config.toml
horizontal_flip = true
num_classes = 11
arch = "convnext"
patch_size = [4, 4]
conv_stem = false
widths = [48, 96, 192]
beta1 = 0.9
beta2 = 0.99
lr_schedule = "step"
warmup_steps = 1050
Rows from block 2, named by matrix and row number. Each number is 128 + 32 x the weight over its row's rms, rounded and kept within 0 to 255. All counts start at 0. After the name is the row's rms in percent of the matrix's.
# f: depthwise 5x5 conv (model.blocks.2.mixer.f.weight, 96x1x5x5), a 5x5 kernel
f.0 097 [163 133 138 136 143 143 136 167 140 133 152  83  15 150 174 154 116  84 147 136 134 148 146 114 133]
f.1 110 [131  98 143 125 108 145  43 166 136 140 144 191 178  58 112 112 122  91 140 133 120 140 128 117 155]
f.2 102 [108 163 137 126 114 139 115  91 109 145 117  94  42  75 115 128  90  45 103 145 117 122 118 115 140]
f.3 080 [129 122 116 135 127 108 109 121 118  98 104 121 255 103 109 148 105 114 106 129 121 130 105 125 138]
f.4 094 [145 122  99 134 143  94 151 107 137 138 113  89 124 165 126  96 199 214  98 144 111 175 132 151  98]
f.5 101 [142 117 177 136 138 133 140 137 153  96  98 135  83 233 109 130 147 100 188 113 143 122 133 161 125]
f.6 084 [116 161 103 106  79 125 125 137  68 123  64 146 153  87  97  91 161  72 120 115 111 162 106  96 152]
f.7 094 [118 143 131 127 133 163 123 140 153 133 134   0 126 171 157 159  90 108 125 142 146 137 111 132 137]
f.8 100 [123 115 135 142 133 108 115 120 116 132 131  15 105  68 137 113  91  87  70 108 122 125 115 129 122]
f.9 100 [ 96 134 168 139 136 121 152 196 127 175 142 175  54 103 144 112 175 116 114 147 149 144 168 148 155]
f.10 085 [119 118 156 136 117 100 115 141 105  98 147 119 255 157 134  98 122 143 101 104 106  99 134 107 115]
f.11 110 [118 128 101 115 118 125 140 212 160 124 147 136  35  95 132 102 131 168 141  87 146 141 116 162 122]
f.12 111 [112 147 128 132 139 135 118 116 114 164 125 167 143  60 179 125 125  24 130 155 134 154 131 170 133]
f.13 103 [121 132 145 145 123  85 115 160 134  86  83 119 234 141 144 104 107 158 117 163 103 110  90 108 119]
f.14 101 [148 145 100 136 115 164 160 109 127 120 163  93  61  73 112 166 173 141 177 137 153 138 149 165 174]
f.15 133 [147 126 129 144 125 125 127 146  98 153 125 212  27 126 138 109 150  83 171 132 130 140 150 107 121]
f.16 089 [131 129 112 117 103 136 157  68  94 135 145 205 169  42 106 138 151 142 102 117 122 138 151 105 120]
f.17 097 [127 121 114 116 114 118 124 185 126 123 172 114   8  82 146 128 130 107 126 113 117 112 107 151 155]
f.18 114 [133 109  66  74 103 143 210 152  89 154 128 141 153 142 104 138 136 140 113 138 195 157 148 133 110]
f.19 096 [136 111 153 131  80 145 159 189 124  87 120 180 125 126  84 142  93  48 135 129 117  97  98 111 156]
f.20 126 [136 127  94 130 115 132 112  71 135 119 134 115  49  63 127  97  92 104 109  93  77  99 108  90 114]
f.21 118 [115 153 140 120 106 161 192 166 141  81 153 148 186 123  96 134 177 169  80  95 154 135 147 110 102]
f.22 102 [123 104 131 143 111 120 122  91 163  92 107 104 211 164  55 140 142 161 119  72 146 126 110 129 101]
f.23 096 [118 120 122 151 118 116 113 160 155 128 118  87  14 166 165 138 113 184 151 122 125 115 145 146 124]
f.24 070 [118  94  92 126 120 150 151  94 205 112 130 174  81 149  91 119  80 100 147 158 136 126  71 152 127]
f.25 081 [156 149 141 127 120 205 181  83 128 143 137 151 111 157 155 118 177  97 168 157 154 125 165 162 168]
f.26 081 [161 166 164 163 195 128 127 128 107 153 129 123 212 151 114 169 111 114 140 156 116  89  97 153 156]
f.27 086 [113 131 168 128 158 137 141 128 100 128 152 108  29 117 189 132 106 126 183 164 139 139 160 148 151]
f.28 087 [143 114  98 141 132 148 153 116 132 145 159 218  99  70  56 140 153 117 108  81 113 131 129 131 108]
f.29 097 [135 170 127 119 134 120 125 117  90 113  94   0 150 144 134 108 120 132 107 147 124 112  99 109 113]
f.30 099 [107 126 138 123 118 116  86  78 111 114 144  92  27  67 124 115  95  93  97 129 131 114 108 108 126]
f.31 108 [121 116 147  85  82 115 135 202 107 137 117 101 159  80 114 113 120 182 103 119  75  95 160  98  99]
f.32 077 [113 132 150 141 141 128  83  79 113 136 134  94  19 130 165 135 111 162 131 133 158  88 152 156 124]
f.33 143 [142 108 153 129 125 126 113 225 112 121 127 101 210 143 131 107 143 134  98 152 141 129 188 126 101]
f.34 102 [122  72 154 129 122 138 175  78  89 141 143 186 147  93 174 105  91 165 123 154 159  96 166 151 127]
f.35 121 [166 158  73 142 122 143 135  88 133 122 127 110  54 140 143 118 108  36 126 119 140 118  81 141 115]
f.36 093 [154 117 136 124 131 111 143 231 126 109 154 174  62 153 134 121 144 124  95  89 146 104  96 149 118]
f.37 097 [104 120 159 100 126 123 109 216 153 111 134 144  39 163 129 136 129  80 139 134 156 107 126 126 158]
f.38 089 [134 137 130 136 131 129 120 135  86 113 126 129 254  62 119 131 127 135  82 141 128 124 139 111 136]
f.39 080 [115  81 152 112 127 100 117 149 127 139  41  80 142 199 137  92 119 142 178 131 144 103 126 104 112]
f.40 089 [165 173 172 113 127 178 147 112  73 153 179 112 105 154 137 156 124  70 122 181 149 130 163 138 148]
f.41 102 [132 121 126 135  98 127 134 144  87 146 136  80 246  78 137 137  84  94 139 127 129 140 130 125 136]
f.42 102 [173 136 166 139 155 147  73  22 124 145 148 177 119 141 124 141 127 107 140 117 142  96 154 107 126]
f.43 109 [129  92  97 127 142 120 139 210  85 142 132 129  48 192 126 108 115  91 151 124 135 102 137 122 112]
f.44 101 [118 110 159 102 132 122 143 226 128 109 139  87  36 158 132 129 136 138 161 126 141 138 109 111 130]
f.45 108 [117 134 129 121 119 117 117 108 165 118 125 205  30  70 158 114 161 128 164 138 126 126 129 143 109]
f.46 108 [141 142 108 131 135 106 137  81 138 139 102 117 246 153 133  98  98 179 117  93 125 145 111 124 135]
f.47 106 [131 122  99 142 125 136 123 200 105 153 113  89  80  40 141 116 145 108 125 160 117 128 139 161 182]
f.48 115 [ 83 127 153 156 123 143 129  75 138 177 138 138 159 135 119 129 116  20 113  81 129 117 120 148 108]
f.49 101 [122 128 102 164 122 151 161  67 195  97  98 107 201 178  91 113 112 142 137 125 112 133 129 106 102]
f.50 095 [117 120 158 115 130 120 127 192 171  92 111 103  35 191 149 124 136  95 142  99 117 132 132 126 154]
f.51 088 [152 154 131 148 140 144 131 128 124 135 160 119  73  32 141 140 174  99  83 130 158 185 127 127 152]
f.52 119 [120  98 160 118 133 101 119 206 125 105 145 212  56  90 125 106 141 109 147 136 122 124 119 120 147]
f.53 096 [110 133 139 112 109 108 165 168 111 120 119 187  33 162 124 116 147 197 135 139 123 131 100  99 128]
f.54 126 [125 121 157 111 111  98 119 158 150 116 108 103 219 155 126 122  84 213 131  97 122 122 157 114 114]
f.55 111 [133  85 135  96 141 134 132 114  65 135 148 128 201 125  99 114 165 206 122  88 113 144 167 116 122]
f.56 106 [123 102 177 131 117 118 112 143 184 105 118 127 135 118 127  93 111 242 140 107 134 118 170  98 121]
f.57 095 [116 144 138 137 129  98 124 132 106 166 140 196 145  10 136 115 136 124  95 161 128 133 122 148 143]
f.58 099 [127 111 149 121 123 121 139 113 157 113 133 156   6 211 115 124 132 127 144 123 132 127 141 122 125]
f.59 123 [167 138  60 129 128 130 160  23 141 114 137 120  92 161 152 105 163 107 129 125 139 156 110 142 118]
f.60 108 [108 122 130 111 116 153  94 146 127 117 201  17 116 163 140 163 123 131 164 133 122 152 124 113 136]
f.61 100 [132 144 124 157 143 135 106 126 187 123 163  34 125 119 119 148 139 214 146 108 136 135  95 131 133]
f.62 101 [123 115  94 128 119 144 182  60 121 121 139 235  88 138 127 103 168 134 122 125 111 130 106 124 119]
f.63 109 [112 114 102 136 164 131 103  67 200 147 125 194  92 156 145  69 147 128 131 129  95 131  90 118 121]
f.64 102 [139 108 132 157 144 127  87 104 114 167 122 174 225  80  95 136 116 157  74 116 131 133 139  98 122]
f.65 100 [127 120 104 119 138 107 136 141 141 116  68 154 240 126  80  84 124 152 137  89 109 131 121 134 129]
f.66 088 [150  96 138  92 135 113 192 171  98 118 119 211  92  69 136  97 162 117 103 130 117 134 134 140 108]
f.67 109 [ 99 122 125 102 130  91 119 141 100 164 122 156  78 231 118 100 147 172 125 133 107 138 145  97  91]
f.68 090 [134 149 113 123  83 104 148  81 111 131 122 204 192  68  91 113 103 163 137 125 117 128 173 139 117]
f.69 073 [134  93 133 132 103 132 136 117 113 130 178 186  82  81 109 178 157  70 132 146 153 154 149 170 175]
f.70 088 [ 95  96 153 140 136  99  93 148 167 134  68 131 223 124 105 117 119 160  92  99  96 118 104 112 136]
f.71 109 [116  91 148 140  97 126 151 154 171 120 124  94  57 215 134 127 123 162 176  98 150 150 143 128 121]
f.72 077 [101 151 195 160 156 115 142 165 139 133 144 142 208 110 122 177 159  85 160 136 160 121 165 129 119]
f.73 090 [150 152 158 119 149  80 140 184 111 115 126 214 119  96  88 143 151  73 122 116 162 135  99 103 110]
f.74 094 [152 138 132 142 119 122 113 101 146 126 132 147 100   7 135 113 116 182  99 135 102 140 159 117 168]
f.75 097 [139  70 156 121 167 174  88 102 184 163 133 193  80 110 163 106 151 134 103 151 141 110 142 125 117]
f.76 097 [144  91 129 127 137 128 128 157 135 138 179 132  36 154 161 131 166 212 142 109 119 140 141 114 149]
f.77 092 [114 155 119 118 141 141 123  94 116 136 133 179 174 123 113 164 140   4 139 154 123 128 127 126 122]
f.78 096 [124 131 128 151 132 135 120  77 182 129 127  78  37 166 158 120 110  97 135 148 134 114 184 155 137]
f.79 105 [150 125 137 144 133 153 115 135 163 129 115  68 142 227 148 115 149  59  85 127 137 155 109 135 137]
f.80 091 [166 140 146 142 152 148  85  86 135 139 159  70  24 109 150 138 120 108 140 141 152 154 141 146 136]
f.81 100 [136 102 155 132 113  72 158 118 132 135  65 240 113 134 123 137 142 102 109 115 120 162 134 117 132]
f.82 072 [146 166 132 128 127 151 168  88 154 145 155 175 134  33 142 162 162 169 134 129 121 122 174 140 103]
f.83 096 [146 119 122 152 134 129  80 144 136 168 165 109  43  92 173 140  94 152 101 157 148 134 151 138 186]
f.84 104 [122 135 131 133 148 136 169 156 113 108 143 180   6 113 112 135 160  98 136 150 107 126 144 112 114]
f.85 107 [117 120 138 138 125 100  78 156 137 162 119 165 220  42 137 109 117 151 115 126 139 109 128 120 101]
f.86 098 [ 90 115 116  91 143 131 125 184 119 125 129 101 113 200  59 142 176 122 151  88 165 161 129 107 148]
f.87 106 [134 159 156 138 134 115 127 143 109  89  72 112 246 139  98 139 128 117 115 149 118  99 151 155 134]
f.88 094 [ 99 119  96 106 109 118 119 104 120 140 100 111  45 169  87 123 118  79 167  92  98 121  72  99 115]
f.89 086 [115 138 135 122 152 109 142 199  89 130 140 110  61 226 130 143 111 137 106 118 144 106 105 136 147]
f.90 101 [119 127 136 116 119 128  95 130 156 121  93  46 197 200 158 132  75 123 154 137 121 108 137 150 124]
f.91 108 [140 128 113 129 164 154 140  55 115 165 135 149  47  73 170 120 172  96 132 142 143 156 115 127 129]
f.92 079 [112  78  94 115 127 117  82 177 157 160  87  79 158 192 148 119  91 127 166 100 138 107 148 154 112]
f.93 101 [137 133  98 142 119 139 136  67  94 128 159 110  67  65 135 168 160  64  86 126 149 159 144 140 131]
f.94 106 [130 125 100 138 124 129 112 170  79 130 129 100 240  60 150 118 124 132 125 133 121 118  96 145 138]
f.95 096 [159 147 121 113 146 117 100 119 120 114 107  56 228 188 134 127  92 127 157 100 121 129 130 117 115]