config.yaml
arch: "convnext"
model: "image classifier"
dataset: "capsule endoscopy frames (Kvasir-Capsule)"
train_examples: 42238
image_size: 64
grayscale: true
crop_scale_min: 0.5
horizontal_flip: true
color_jitter: 0.1
targets: ["finding"]
num_classes: 11
isotropic: false
norm: "layernorm"
activation: "gelu"
mlp_ratio: 4
inner_norm: false
patch_size: [4, 4]
conv_stem: false
depths: [2, 4, 2]
widths: [48, 96, 192]
kernel_size: 5
loss: "cross_entropy"
init: "trunc_normal_002"
residual_init: "none"
optimizer: "ademamix"
lr: 0.00095
beta1: 0.9
beta2: 0.99
eps: 1e-06
beta3: 0.999
alpha: 4
steps: 35000
batch_size: 128
epochs: 106.1
lr_schedule: "step"
warmup_steps: 1050
weight_decay: 0.2
Rows from block 5, named by matrix and row number. Each number is 128 + 32 x the weight over the matrix's rms, rounded and kept within 0 to 255. All counts start at 0. Numbers have three digits each.
# f: depthwise 5x5 conv (model.blocks.5.mixer.f.weight, 96x1x5x5), a 5x5 kernel
f.0:141150183142151112093101102130122100114101142136081094105135153128230180169
f.1:174102070082158158091056098165143134135144116118155201179123106161151146158
f.2:148132165158168105097136079110133127167084166118071072062131133126133102131
f.3:188154115125090106113125117112067067092084090104089108112099168138118138142
f.4:101111121106109097125147140126120138105115116143158146142167184179198173182
f.5:084154117117116086090115104138132062211115143143089096092123124117124123084
f.6:113148122135141100151106096207106159109092232081123094108180139139125143149
f.7:095124145154174079088117133190133125150130200110095145120129090082082098075
f.8:122131171122128132135113107131075192050150137130192193180157134107081147156
f.9:074113173141088125165198174158167183152109094151141107099108125130087083108
f.10:113109079112123105176180170153092163181161120109145132105119125114077077078
f.11:092110117112076177189130161169110131072067154138172104128196128186074095143
f.12:071112124167103151167120167121137136106176135143143128164125120120068103104
f.13:097109169102108108132163122104120147172128132096081108081134111091111109089
f.14:085080054110126127130070130123110084055103090198163165150149138123127166127
f.15:100103103095151154111105128112117133155140119063089132100080120145167157059
f.16:083067128180177091126110174170084119169180182079121124127106111147132113108
f.17:111126121103100108126126120125104086092122129103118119103140079113118165138
f.18:080076109120096117077138144110154166196184107118140168154120090105048071110
f.19:069124082079084086171164157097109136117144095117161155151143103125129121092
f.20:122175145143132126176171145124065118085078057108128105144129127099081126099
f.21:163174164145152151134145132133151108174130133150098123113171162109101115134
f.22:102120143134104118162204159139110165185157121077116112100096110115089102103
f.23:157149124157162132095089110112123084078110142144150133135133131128137164151
f.24:114115128147151110099103145143139106115146129145116115138112147136136126107
f.25:125148178173151114107119135124103126078127114139182160176127179187187175146
f.26:099118133115119142176148156143142157143136138110082039072127145147145140142
f.27:089112117097123123134140130121126183118104061107132146103094099076104126103
f.28:096083075090039096109150189097105153147189115119142119144143121127086090115
f.29:140153078102100132165127104048138157101140043187129103152069177146102114111
f.30:106132126146138143121072090113180055057100154165101109134164094105134135173
f.31:136159145118118132166148119124113137098103086143189164151102159168194173127
f.32:157183200162162135136181128138156149177149173150150142157129134145138114105
f.33:109152214111134099123166122116120161206130132130145186131121109111197111114
f.34:137096066110148145067064060126165125093084127113132139116117119122188157111
f.35:172120109102160177109046107198176112074093170188132113126153121149150130144
f.36:118148168152117147155179155125152188142158169107155130103115125097093082128
f.37:124139123134147096096075096119117111093101108142159154131142142164193159138
f.38:159129098089140104130112113106114120182155106110123201163101096104149123104
f.39:116094142106128129121137052072159118154096121188113121114152189162137120168
f.40:119165118145098145178126164144121154110160124170172104170183139156028118113
f.41:165170128140168115106089104108106109139116110158141184160156146119071102129
f.42:136153171190130125108141124133154075137075134123107101067116165158203164167
f.43:139136166132114140153131157142158142086059148157133065090173125155127131124
f.44:097097111096103120136195165127103171191195120146113126128089150122117113158
f.45:119096124114129091121116101124089099070067114134144122153174138161147169179
f.46:118150163123112106102138113124125136166160145133119138153147172136155157166
f.47:132133112123112204197150135156177155093128116154078108143103134104117144109
f.48:175182168157133128081073101116152095109125113190170167171124133105097083084
f.49:154107147131138156087134097141221084170103126225118118101119162137123150135
f.50:131138112108136117123067115167151200160115136148188158141163135148128148156
f.51:094109119126138152144124109133203145124075094183132129092096153132131132112
f.52:106139183162175079160193162134155164192182125155164173169147158145168128111
f.53:109141176185132101136147133092088078091084065131136137151106142142156156119
f.54:103086107090089131083105107115140156197179155106151162140145118136159150138
f.55:138109116108123148081089099155191150162157197105086105087104096124122098113
f.56:122136124108121126102119090103157141148147133154182218198163100071105084103
f.57:147153111141141142157101126095176165124135083154154109128058163156102097096
f.58:120118116135107135117049147168150167038180160147155132182120107139128125114
f.59:155109156142163101103124105102098123162137117080081115082059160178157145172
f.60:104104101176081142089132172092140100081108085109120115118101107124139144059
f.61:119133144141126148127107122140169115099115153127098058095133140147131106133
f.62:078148141105117139159145109096178146102105040176165143147103116105129164133
f.63:156176138113127065143161119127046177153127144092115152113189139146120114144
f.64:177143131141166173170131160178149137147133168097118139111101079086063083044
f.65:148102090130166148071089119139192121119143161160108077098153158124110116144
f.66:131136098131104110109078114154139103054090151130189131157161081131127132126
f.67:184126160095159141115131115142180134194139164090054090058097116168131118146
f.68:136135122121144106078105100094121133175141105119159182174123137101076086075
f.69:123095092129146171078032087158126134135122126144140193161150137123135109107
f.70:163145092090084169180080049103139195120094142108152159138133090124125141133
f.71:165169177201157140124083131174152127088093109157186125128147105131142130092
f.72:160134127108128151116072127154147069097143187099078104115134143164174144125
f.73:091119116099118110095075082086106114133136184165175179185190122127158139125
f.74:081144140109123080139175130096088133153193095122138126185136159111073134088
f.75:184171176150145108089123089126141106138109123117110073106157138159189162129
f.76:135118106133127123133125163161119110064126133125090040101103104115035104130
f.77:170124049078185116114109081143129170192178144071095167103066118102121091119
f.78:124130134144117142112145118077147065125121129178054096139168159092100155165
f.79:115117129122123119111173146135113140188167123128135165159138104081056074104
f.80:147142178169150155125131134152168085080074139155083070099150165120118138146
f.81:105102111078056111087093101109109131153195153123111124158157153154115110202
f.82:130120134112115124104066113119212175132183196132133152144090136146122127155
f.83:126112126114156126111161089106171117122065176139139085105189142152200169170
f.84:144175181208213178139119143174178144108124144152121109140145165167190140144
f.85:188089150127114094090140165171139157090126177139116095143212147182147131145
f.86:097089131077160083096079063091132149177116098127154187166102125164198159121
f.87:109077097094111121072040081138171157133151157134140169118135117126172101107
f.88:078123138142105093153168183069122172154162120081104077094097145156096123153
f.89:197113087118144179083112134165124139136187130072156168133079172174128126097
f.90:118141176177117146132131138155142093059088155128105044090151153138114133142
f.91:100136167149118115149183170113131130168144109145090058095134181117094134168
f.92:136099053151151156081058144177147128091126160117138112124137125153152139148
f.93:097136214173113123147155133135151123118086167138104097081158146127186141152
f.94:138139134133212146128039136121198109107126112092181102093181099169154167139
f.95:118159187179122130130148148121133076088104148154125058100116143166130139126