A small image classifier, trained from scratch: depths [2, 4, 2].
Rows from block 4, named by matrix and row number. Each number is 50 + 15 x the weight over its row's rms, rounded and kept within 0 to 99. All counts start at 0. After the name is the row's rms in percent of the matrix's.
# f: depthwise 5x5 conv (model.blocks.4.mixer.f.weight, 96x1x5x5), a 5x5 kernel
f.0 083:42 46 54 45 47 57 48 40 49 45 63 63 62 70 68 64 64 71 80 79 51 58 80 69 64
f.1 102:61 51 25 47 46 64 64 49 53 73 24 59 45 47 32 21 77 71 51 35 46 62 42 58 65
f.2 093:81 26 34 58 74 72 54 39 52 53 72 71 63 58 70 59 64 52 59 60 66 55 65 52 60
f.3 100:69 58 69 61 78 61 34 37 36 62 63 36 52 35 65 47 39 47 39 62 76 72 72 55 60
f.4 106:42 58 50 42 46 48 66 67 64 67 42 34 32 13 34 43 40 54 52 63 46 56 86 70 48
f.5 097:46 44 52 46 37 21 16 65 43 44 25 19 49 30 53 57 34 35 49 50 59 35 58 63 48
f.6 110:58 46 55 55 27 36 24 60 76 52 21 18 67 63 56 52 27 51 44 61 58 43 38 43 46
f.7 099:55 61 63 32 64 61 37 42 36 66 63 38 33 32 69 69 54 31 23 76 53 68 59 44 60
f.8 108:56 52 46 47 47 41 40 29 46 44 45 23 28 28 43 38 28 17 30 35 50 43 29 37 43
f.9 074:62 70 30 55 51 52 23 52 51 43 26 71 45 62 28 40 65 41 50 36 13 57 36 51 47
f.10 094:31 34 35 48 28 51 62 45 56 54 36 49 11 43 44 36 64 68 68 41 34 61 63 63 30
f.11 113:39 54 21 61 42 54 61 50 68 41 40 74 26 69 43 54 73 49 82 63 51 52 34 64 53
f.12 088:69 64 58 50 60 55 44 34 42 50 59 51 78 48 69 78 50 61 46 51 67 28 26 19 52
f.13 113:62 49 93 64 67 49 26 54 34 35 63 51 73 47 58 60 34 49 36 46 64 30 58 42 56
f.14 101:76 65 64 64 59 66 55 48 54 67 66 46 63 62 61 62 34 37 49 34 38 33 20 22 45
f.15 073:54 49 01 35 63 60 45 55 76 62 42 39 53 51 35 49 45 44 49 38 78 52 37 62 39
f.16 085:79 54 53 42 62 73 70 73 54 57 49 57 58 62 30 31 51 63 64 27 49 34 42 48 21
f.17 129:63 63 43 45 34 72 66 49 43 19 84 63 49 41 23 72 53 52 44 29 49 52 60 51 43
f.18 102:74 68 59 81 72 31 45 60 51 26 41 31 46 34 39 63 44 31 54 69 50 50 35 52 54
f.19 095:17 47 48 42 32 30 72 74 66 40 32 70 42 43 35 49 56 41 47 55 58 35 25 40 58
f.20 095:57 43 16 42 76 80 43 29 38 81 43 53 48 51 42 55 51 59 53 49 62 52 26 47 60
f.21 095:30 50 84 55 30 44 62 32 45 34 78 47 45 50 65 52 22 49 47 59 43 47 44 29 69
f.22 101:21 43 50 47 25 24 51 77 55 24 28 59 61 60 28 46 59 40 58 44 49 41 33 43 57
f.23 099:56 63 78 76 65 55 49 33 42 47 51 37 28 43 68 67 25 26 58 62 71 51 63 57 54
f.24 095:48 49 64 64 62 35 48 43 48 38 31 50 72 64 34 31 62 87 62 26 30 43 58 54 33
f.25 084:47 68 68 58 45 44 63 73 74 47 63 71 49 74 65 68 47 34 71 79 59 50 45 58 62
f.26 075:52 65 50 60 57 35 52 44 59 43 31 23 11 43 35 34 37 29 42 37 32 55 42 51 29
f.27 134:49 36 34 49 51 28 40 54 55 54 11 42 29 36 24 29 51 34 45 54 40 55 30 32 51
f.28 106:30 53 45 46 41 31 66 65 74 44 22 56 55 78 36 39 58 65 64 40 28 36 49 39 32
f.29 090:37 47 36 57 30 44 38 38 50 53 42 32 36 53 68 49 40 25 50 83 40 42 27 48 82
f.30 088:60 63 76 71 63 54 45 51 35 51 45 32 52 35 64 42 19 31 30 50 56 48 60 68 77
f.31 101:56 64 75 62 49 51 24 30 37 39 62 35 27 26 71 64 42 41 36 63 56 65 63 49 63
f.32 104:50 87 75 66 54 43 54 75 56 66 44 60 59 64 33 42 34 34 34 48 33 43 48 47 30
f.33 089:52 43 76 47 54 56 47 38 47 31 77 37 70 41 70 30 34 75 30 38 35 49 45 32 37
f.34 072:16 61 81 67 53 32 38 65 28 33 48 38 47 34 57 44 40 25 42 53 52 44 36 50 59
f.35 086:27 44 64 53 40 53 66 54 44 50 49 85 62 49 63 64 45 43 61 71 71 52 39 70 83
f.36 088:37 43 78 56 33 38 29 58 41 35 55 61 82 59 54 39 40 68 48 42 35 39 50 38 19
f.37 097:56 44 50 57 36 61 67 83 83 57 41 54 45 52 36 46 32 21 28 47 59 43 31 36 51
f.38 103:36 60 79 68 51 40 54 74 49 40 57 38 57 38 56 63 34 16 25 65 59 54 39 45 66
f.39 088:19 21 81 66 57 49 48 69 57 65 54 60 59 51 54 56 42 39 29 64 49 42 61 61 73
f.40 097:71 49 55 49 53 65 42 24 44 59 74 20 38 36 52 67 44 44 51 56 71 65 70 68 69
f.41 107:65 71 80 73 79 67 67 66 72 60 60 47 49 42 54 51 59 42 47 55 39 48 25 37 43
f.42 086:60 55 52 55 46 35 71 83 68 29 23 45 30 52 26 48 56 56 75 46 36 50 57 39 37
f.43 097:56 49 54 47 38 33 39 91 64 32 71 50 62 66 47 56 28 34 26 39 52 30 56 55 55
f.44 098:38 46 53 46 36 48 78 82 70 47 42 70 42 67 39 36 56 50 68 38 29 43 39 50 23
f.45 131:61 63 59 71 59 56 41 66 54 37 50 44 64 58 19 36 32 59 43 18 25 45 55 33 33
f.46 104:49 56 83 77 66 68 58 52 52 52 70 39 20 39 65 60 42 31 40 65 66 65 45 49 50
f.47 089:52 60 79 30 62 45 33 46 21 56 57 41 49 55 57 40 13 29 54 66 63 41 43 54 67
f.48 113:86 39 52 40 32 48 37 60 67 44 43 79 61 61 39 53 37 34 35 51 60 33 25 36 41
f.49 109:49 52 39 43 50 42 46 45 74 67 47 30 47 83 62 29 28 54 81 48 40 69 58 33 47
f.50 101:59 63 43 46 59 53 76 58 63 68 52 64 16 31 53 46 53 50 39 58 77 81 59 66 50
f.51 105:62 66 55 32 42 82 66 46 37 21 80 57 56 37 26 45 34 53 54 46 43 41 58 66 50
f.52 083:52 67 66 53 67 56 76 78 50 62 65 33 67 49 50 43 38 59 64 38 55 75 54 73 28
f.53 104:64 48 50 47 59 70 30 21 43 59 65 25 26 38 61 56 36 58 53 49 54 50 87 59 40
f.54 102:44 40 36 41 36 50 71 60 68 48 33 65 39 53 30 34 74 69 63 32 18 47 54 51 30
f.55 101:40 47 56 38 38 26 42 66 45 22 22 40 52 49 34 40 46 26 31 22 52 37 47 36 36
f.56 114:51 61 60 53 57 46 48 62 70 57 35 38 78 56 18 27 60 79 56 25 34 55 46 43 42
f.57 092:61 48 56 57 76 56 47 36 45 71 47 36 30 28 75 49 41 44 58 90 42 45 49 56 69
f.58 091:51 67 62 62 48 76 48 19 43 62 71 20 42 32 73 48 43 55 52 45 58 51 56 34 72
f.59 106:21 31 34 28 44 49 60 57 52 41 31 60 60 61 43 31 68 64 69 20 32 60 51 47 38
f.60 097:88 41 57 69 80 49 35 50 49 56 60 57 50 57 70 61 60 32 53 61 70 78 56 44 54
f.61 079:67 48 11 43 64 56 52 23 18 65 48 52 73 33 46 42 51 58 58 55 67 57 53 51 62
f.62 090:39 37 54 41 42 50 40 51 22 23 23 46 39 30 42 44 65 67 70 62 37 65 77 53 54
f.63 106:53 54 53 29 32 42 54 75 59 39 22 77 43 81 74 40 69 42 38 61 47 51 56 52 51
f.64 109:51 51 52 67 50 59 66 86 76 61 41 53 38 53 30 54 69 74 74 49 51 50 70 69 44
f.65 116:47 46 37 39 51 56 37 25 29 52 63 39 21 34 67 69 38 22 42 68 62 49 45 60 69
f.66 118:53 64 66 61 60 58 63 68 59 51 54 63 86 73 64 59 62 75 59 59 53 63 73 67 56
f.67 112:51 42 34 42 49 34 57 62 59 44 33 58 59 42 22 68 43 12 52 69 67 52 36 58 75
f.68 098:42 62 60 38 48 51 51 59 69 42 77 53 53 66 78 63 39 11 34 63 49 34 34 49 43
f.69 107:25 41 45 47 34 50 24 37 34 37 34 47 58 62 52 43 66 83 70 52 22 53 53 51 32
f.70 102:62 63 44 43 51 53 49 41 49 65 27 36 56 72 65 20 37 62 81 54 23 43 65 63 60
f.71 105:63 58 57 59 57 72 64 49 55 64 73 41 31 42 77 57 64 39 56 75 44 64 78 66 64
f.72 094:53 45 41 48 41 42 43 67 61 38 21 57 76 66 28 70 56 55 53 60 52 25 19 35 54
f.73 094:62 59 27 34 52 64 50 31 28 46 14 26 44 39 56 49 54 44 58 71 35 56 50 74 42
f.74 099:51 62 55 47 40 47 47 33 71 54 33 54 27 58 99 41 67 36 49 72 44 50 38 40 46
f.75 118:49 55 86 48 55 49 56 61 60 51 50 45 44 41 58 44 49 75 50 37 43 62 99 64 40
f.76 102:46 48 55 53 42 43 77 44 68 58 40 68 09 56 38 55 62 72 71 36 50 40 32 66 55
f.77 108:51 59 61 60 55 32 64 81 66 39 41 31 49 29 34 70 41 21 43 65 72 48 38 54 48
f.78 109:55 65 57 30 45 71 75 40 21 33 70 64 53 23 39 46 52 46 42 59 60 62 44 31 33
f.79 097:47 31 19 42 34 45 57 53 65 51 29 58 62 73 32 46 59 71 72 44 38 35 25 42 43
f.80 101:62 55 59 52 71 64 34 40 36 65 70 33 48 36 64 62 17 31 36 62 70 46 58 55 70
f.81 108:55 58 14 51 71 45 46 25 59 41 58 32 21 60 34 62 51 39 67 57 49 59 53 76 56
f.82 099:55 52 48 61 54 64 62 53 58 65 14 14 30 45 17 67 55 62 52 44 47 57 47 42 42
f.83 101:57 59 63 63 58 49 37 68 43 36 57 45 77 55 66 54 24 35 30 55 57 32 28 18 51
f.84 120:77 74 65 51 45 56 60 70 58 48 16 37 40 49 51 17 36 36 43 52 33 43 53 61 60
f.85 097:64 58 63 88 74 57 49 52 50 58 51 59 32 30 46 56 25 24 45 50 43 33 32 38 58
f.86 089:34 36 34 46 34 18 48 51 35 45 21 41 68 52 28 39 52 83 49 37 44 48 59 58 59
f.87 078:39 39 40 54 46 41 49 60 38 31 29 46 80 51 09 34 59 65 59 42 60 45 27 39 57
f.88 117:85 55 49 68 76 76 49 43 40 77 71 64 55 51 74 52 44 39 40 54 62 57 46 53 48
f.89 098:49 65 70 61 49 42 47 65 62 44 41 58 50 43 39 20 47 35 37 29 31 38 26 23 27
f.90 096:64 60 58 57 63 68 35 20 29 66 75 31 39 39 75 64 40 39 44 73 49 53 54 50 58
f.91 090:60 56 57 41 54 43 25 38 32 44 73 38 54 42 79 59 25 31 39 50 55 62 78 70 50
f.92 096:43 46 46 45 42 71 41 42 46 54 64 32 34 39 62 65 29 18 34 58 64 52 53 82 73
f.93 078:60 51 42 65 51 37 65 55 57 51 31 72 77 65 27 37 72 85 68 59 59 49 51 45 56
f.94 118:53 45 58 53 39 37 74 57 31 66 31 59 21 73 30 49 42 37 80 27 46 53 54 41 48
f.95 100:29 38 39 36 32 38 64 67 61 37 35 64 76 76 38 47 52 54 49 45 38 39 19 35 41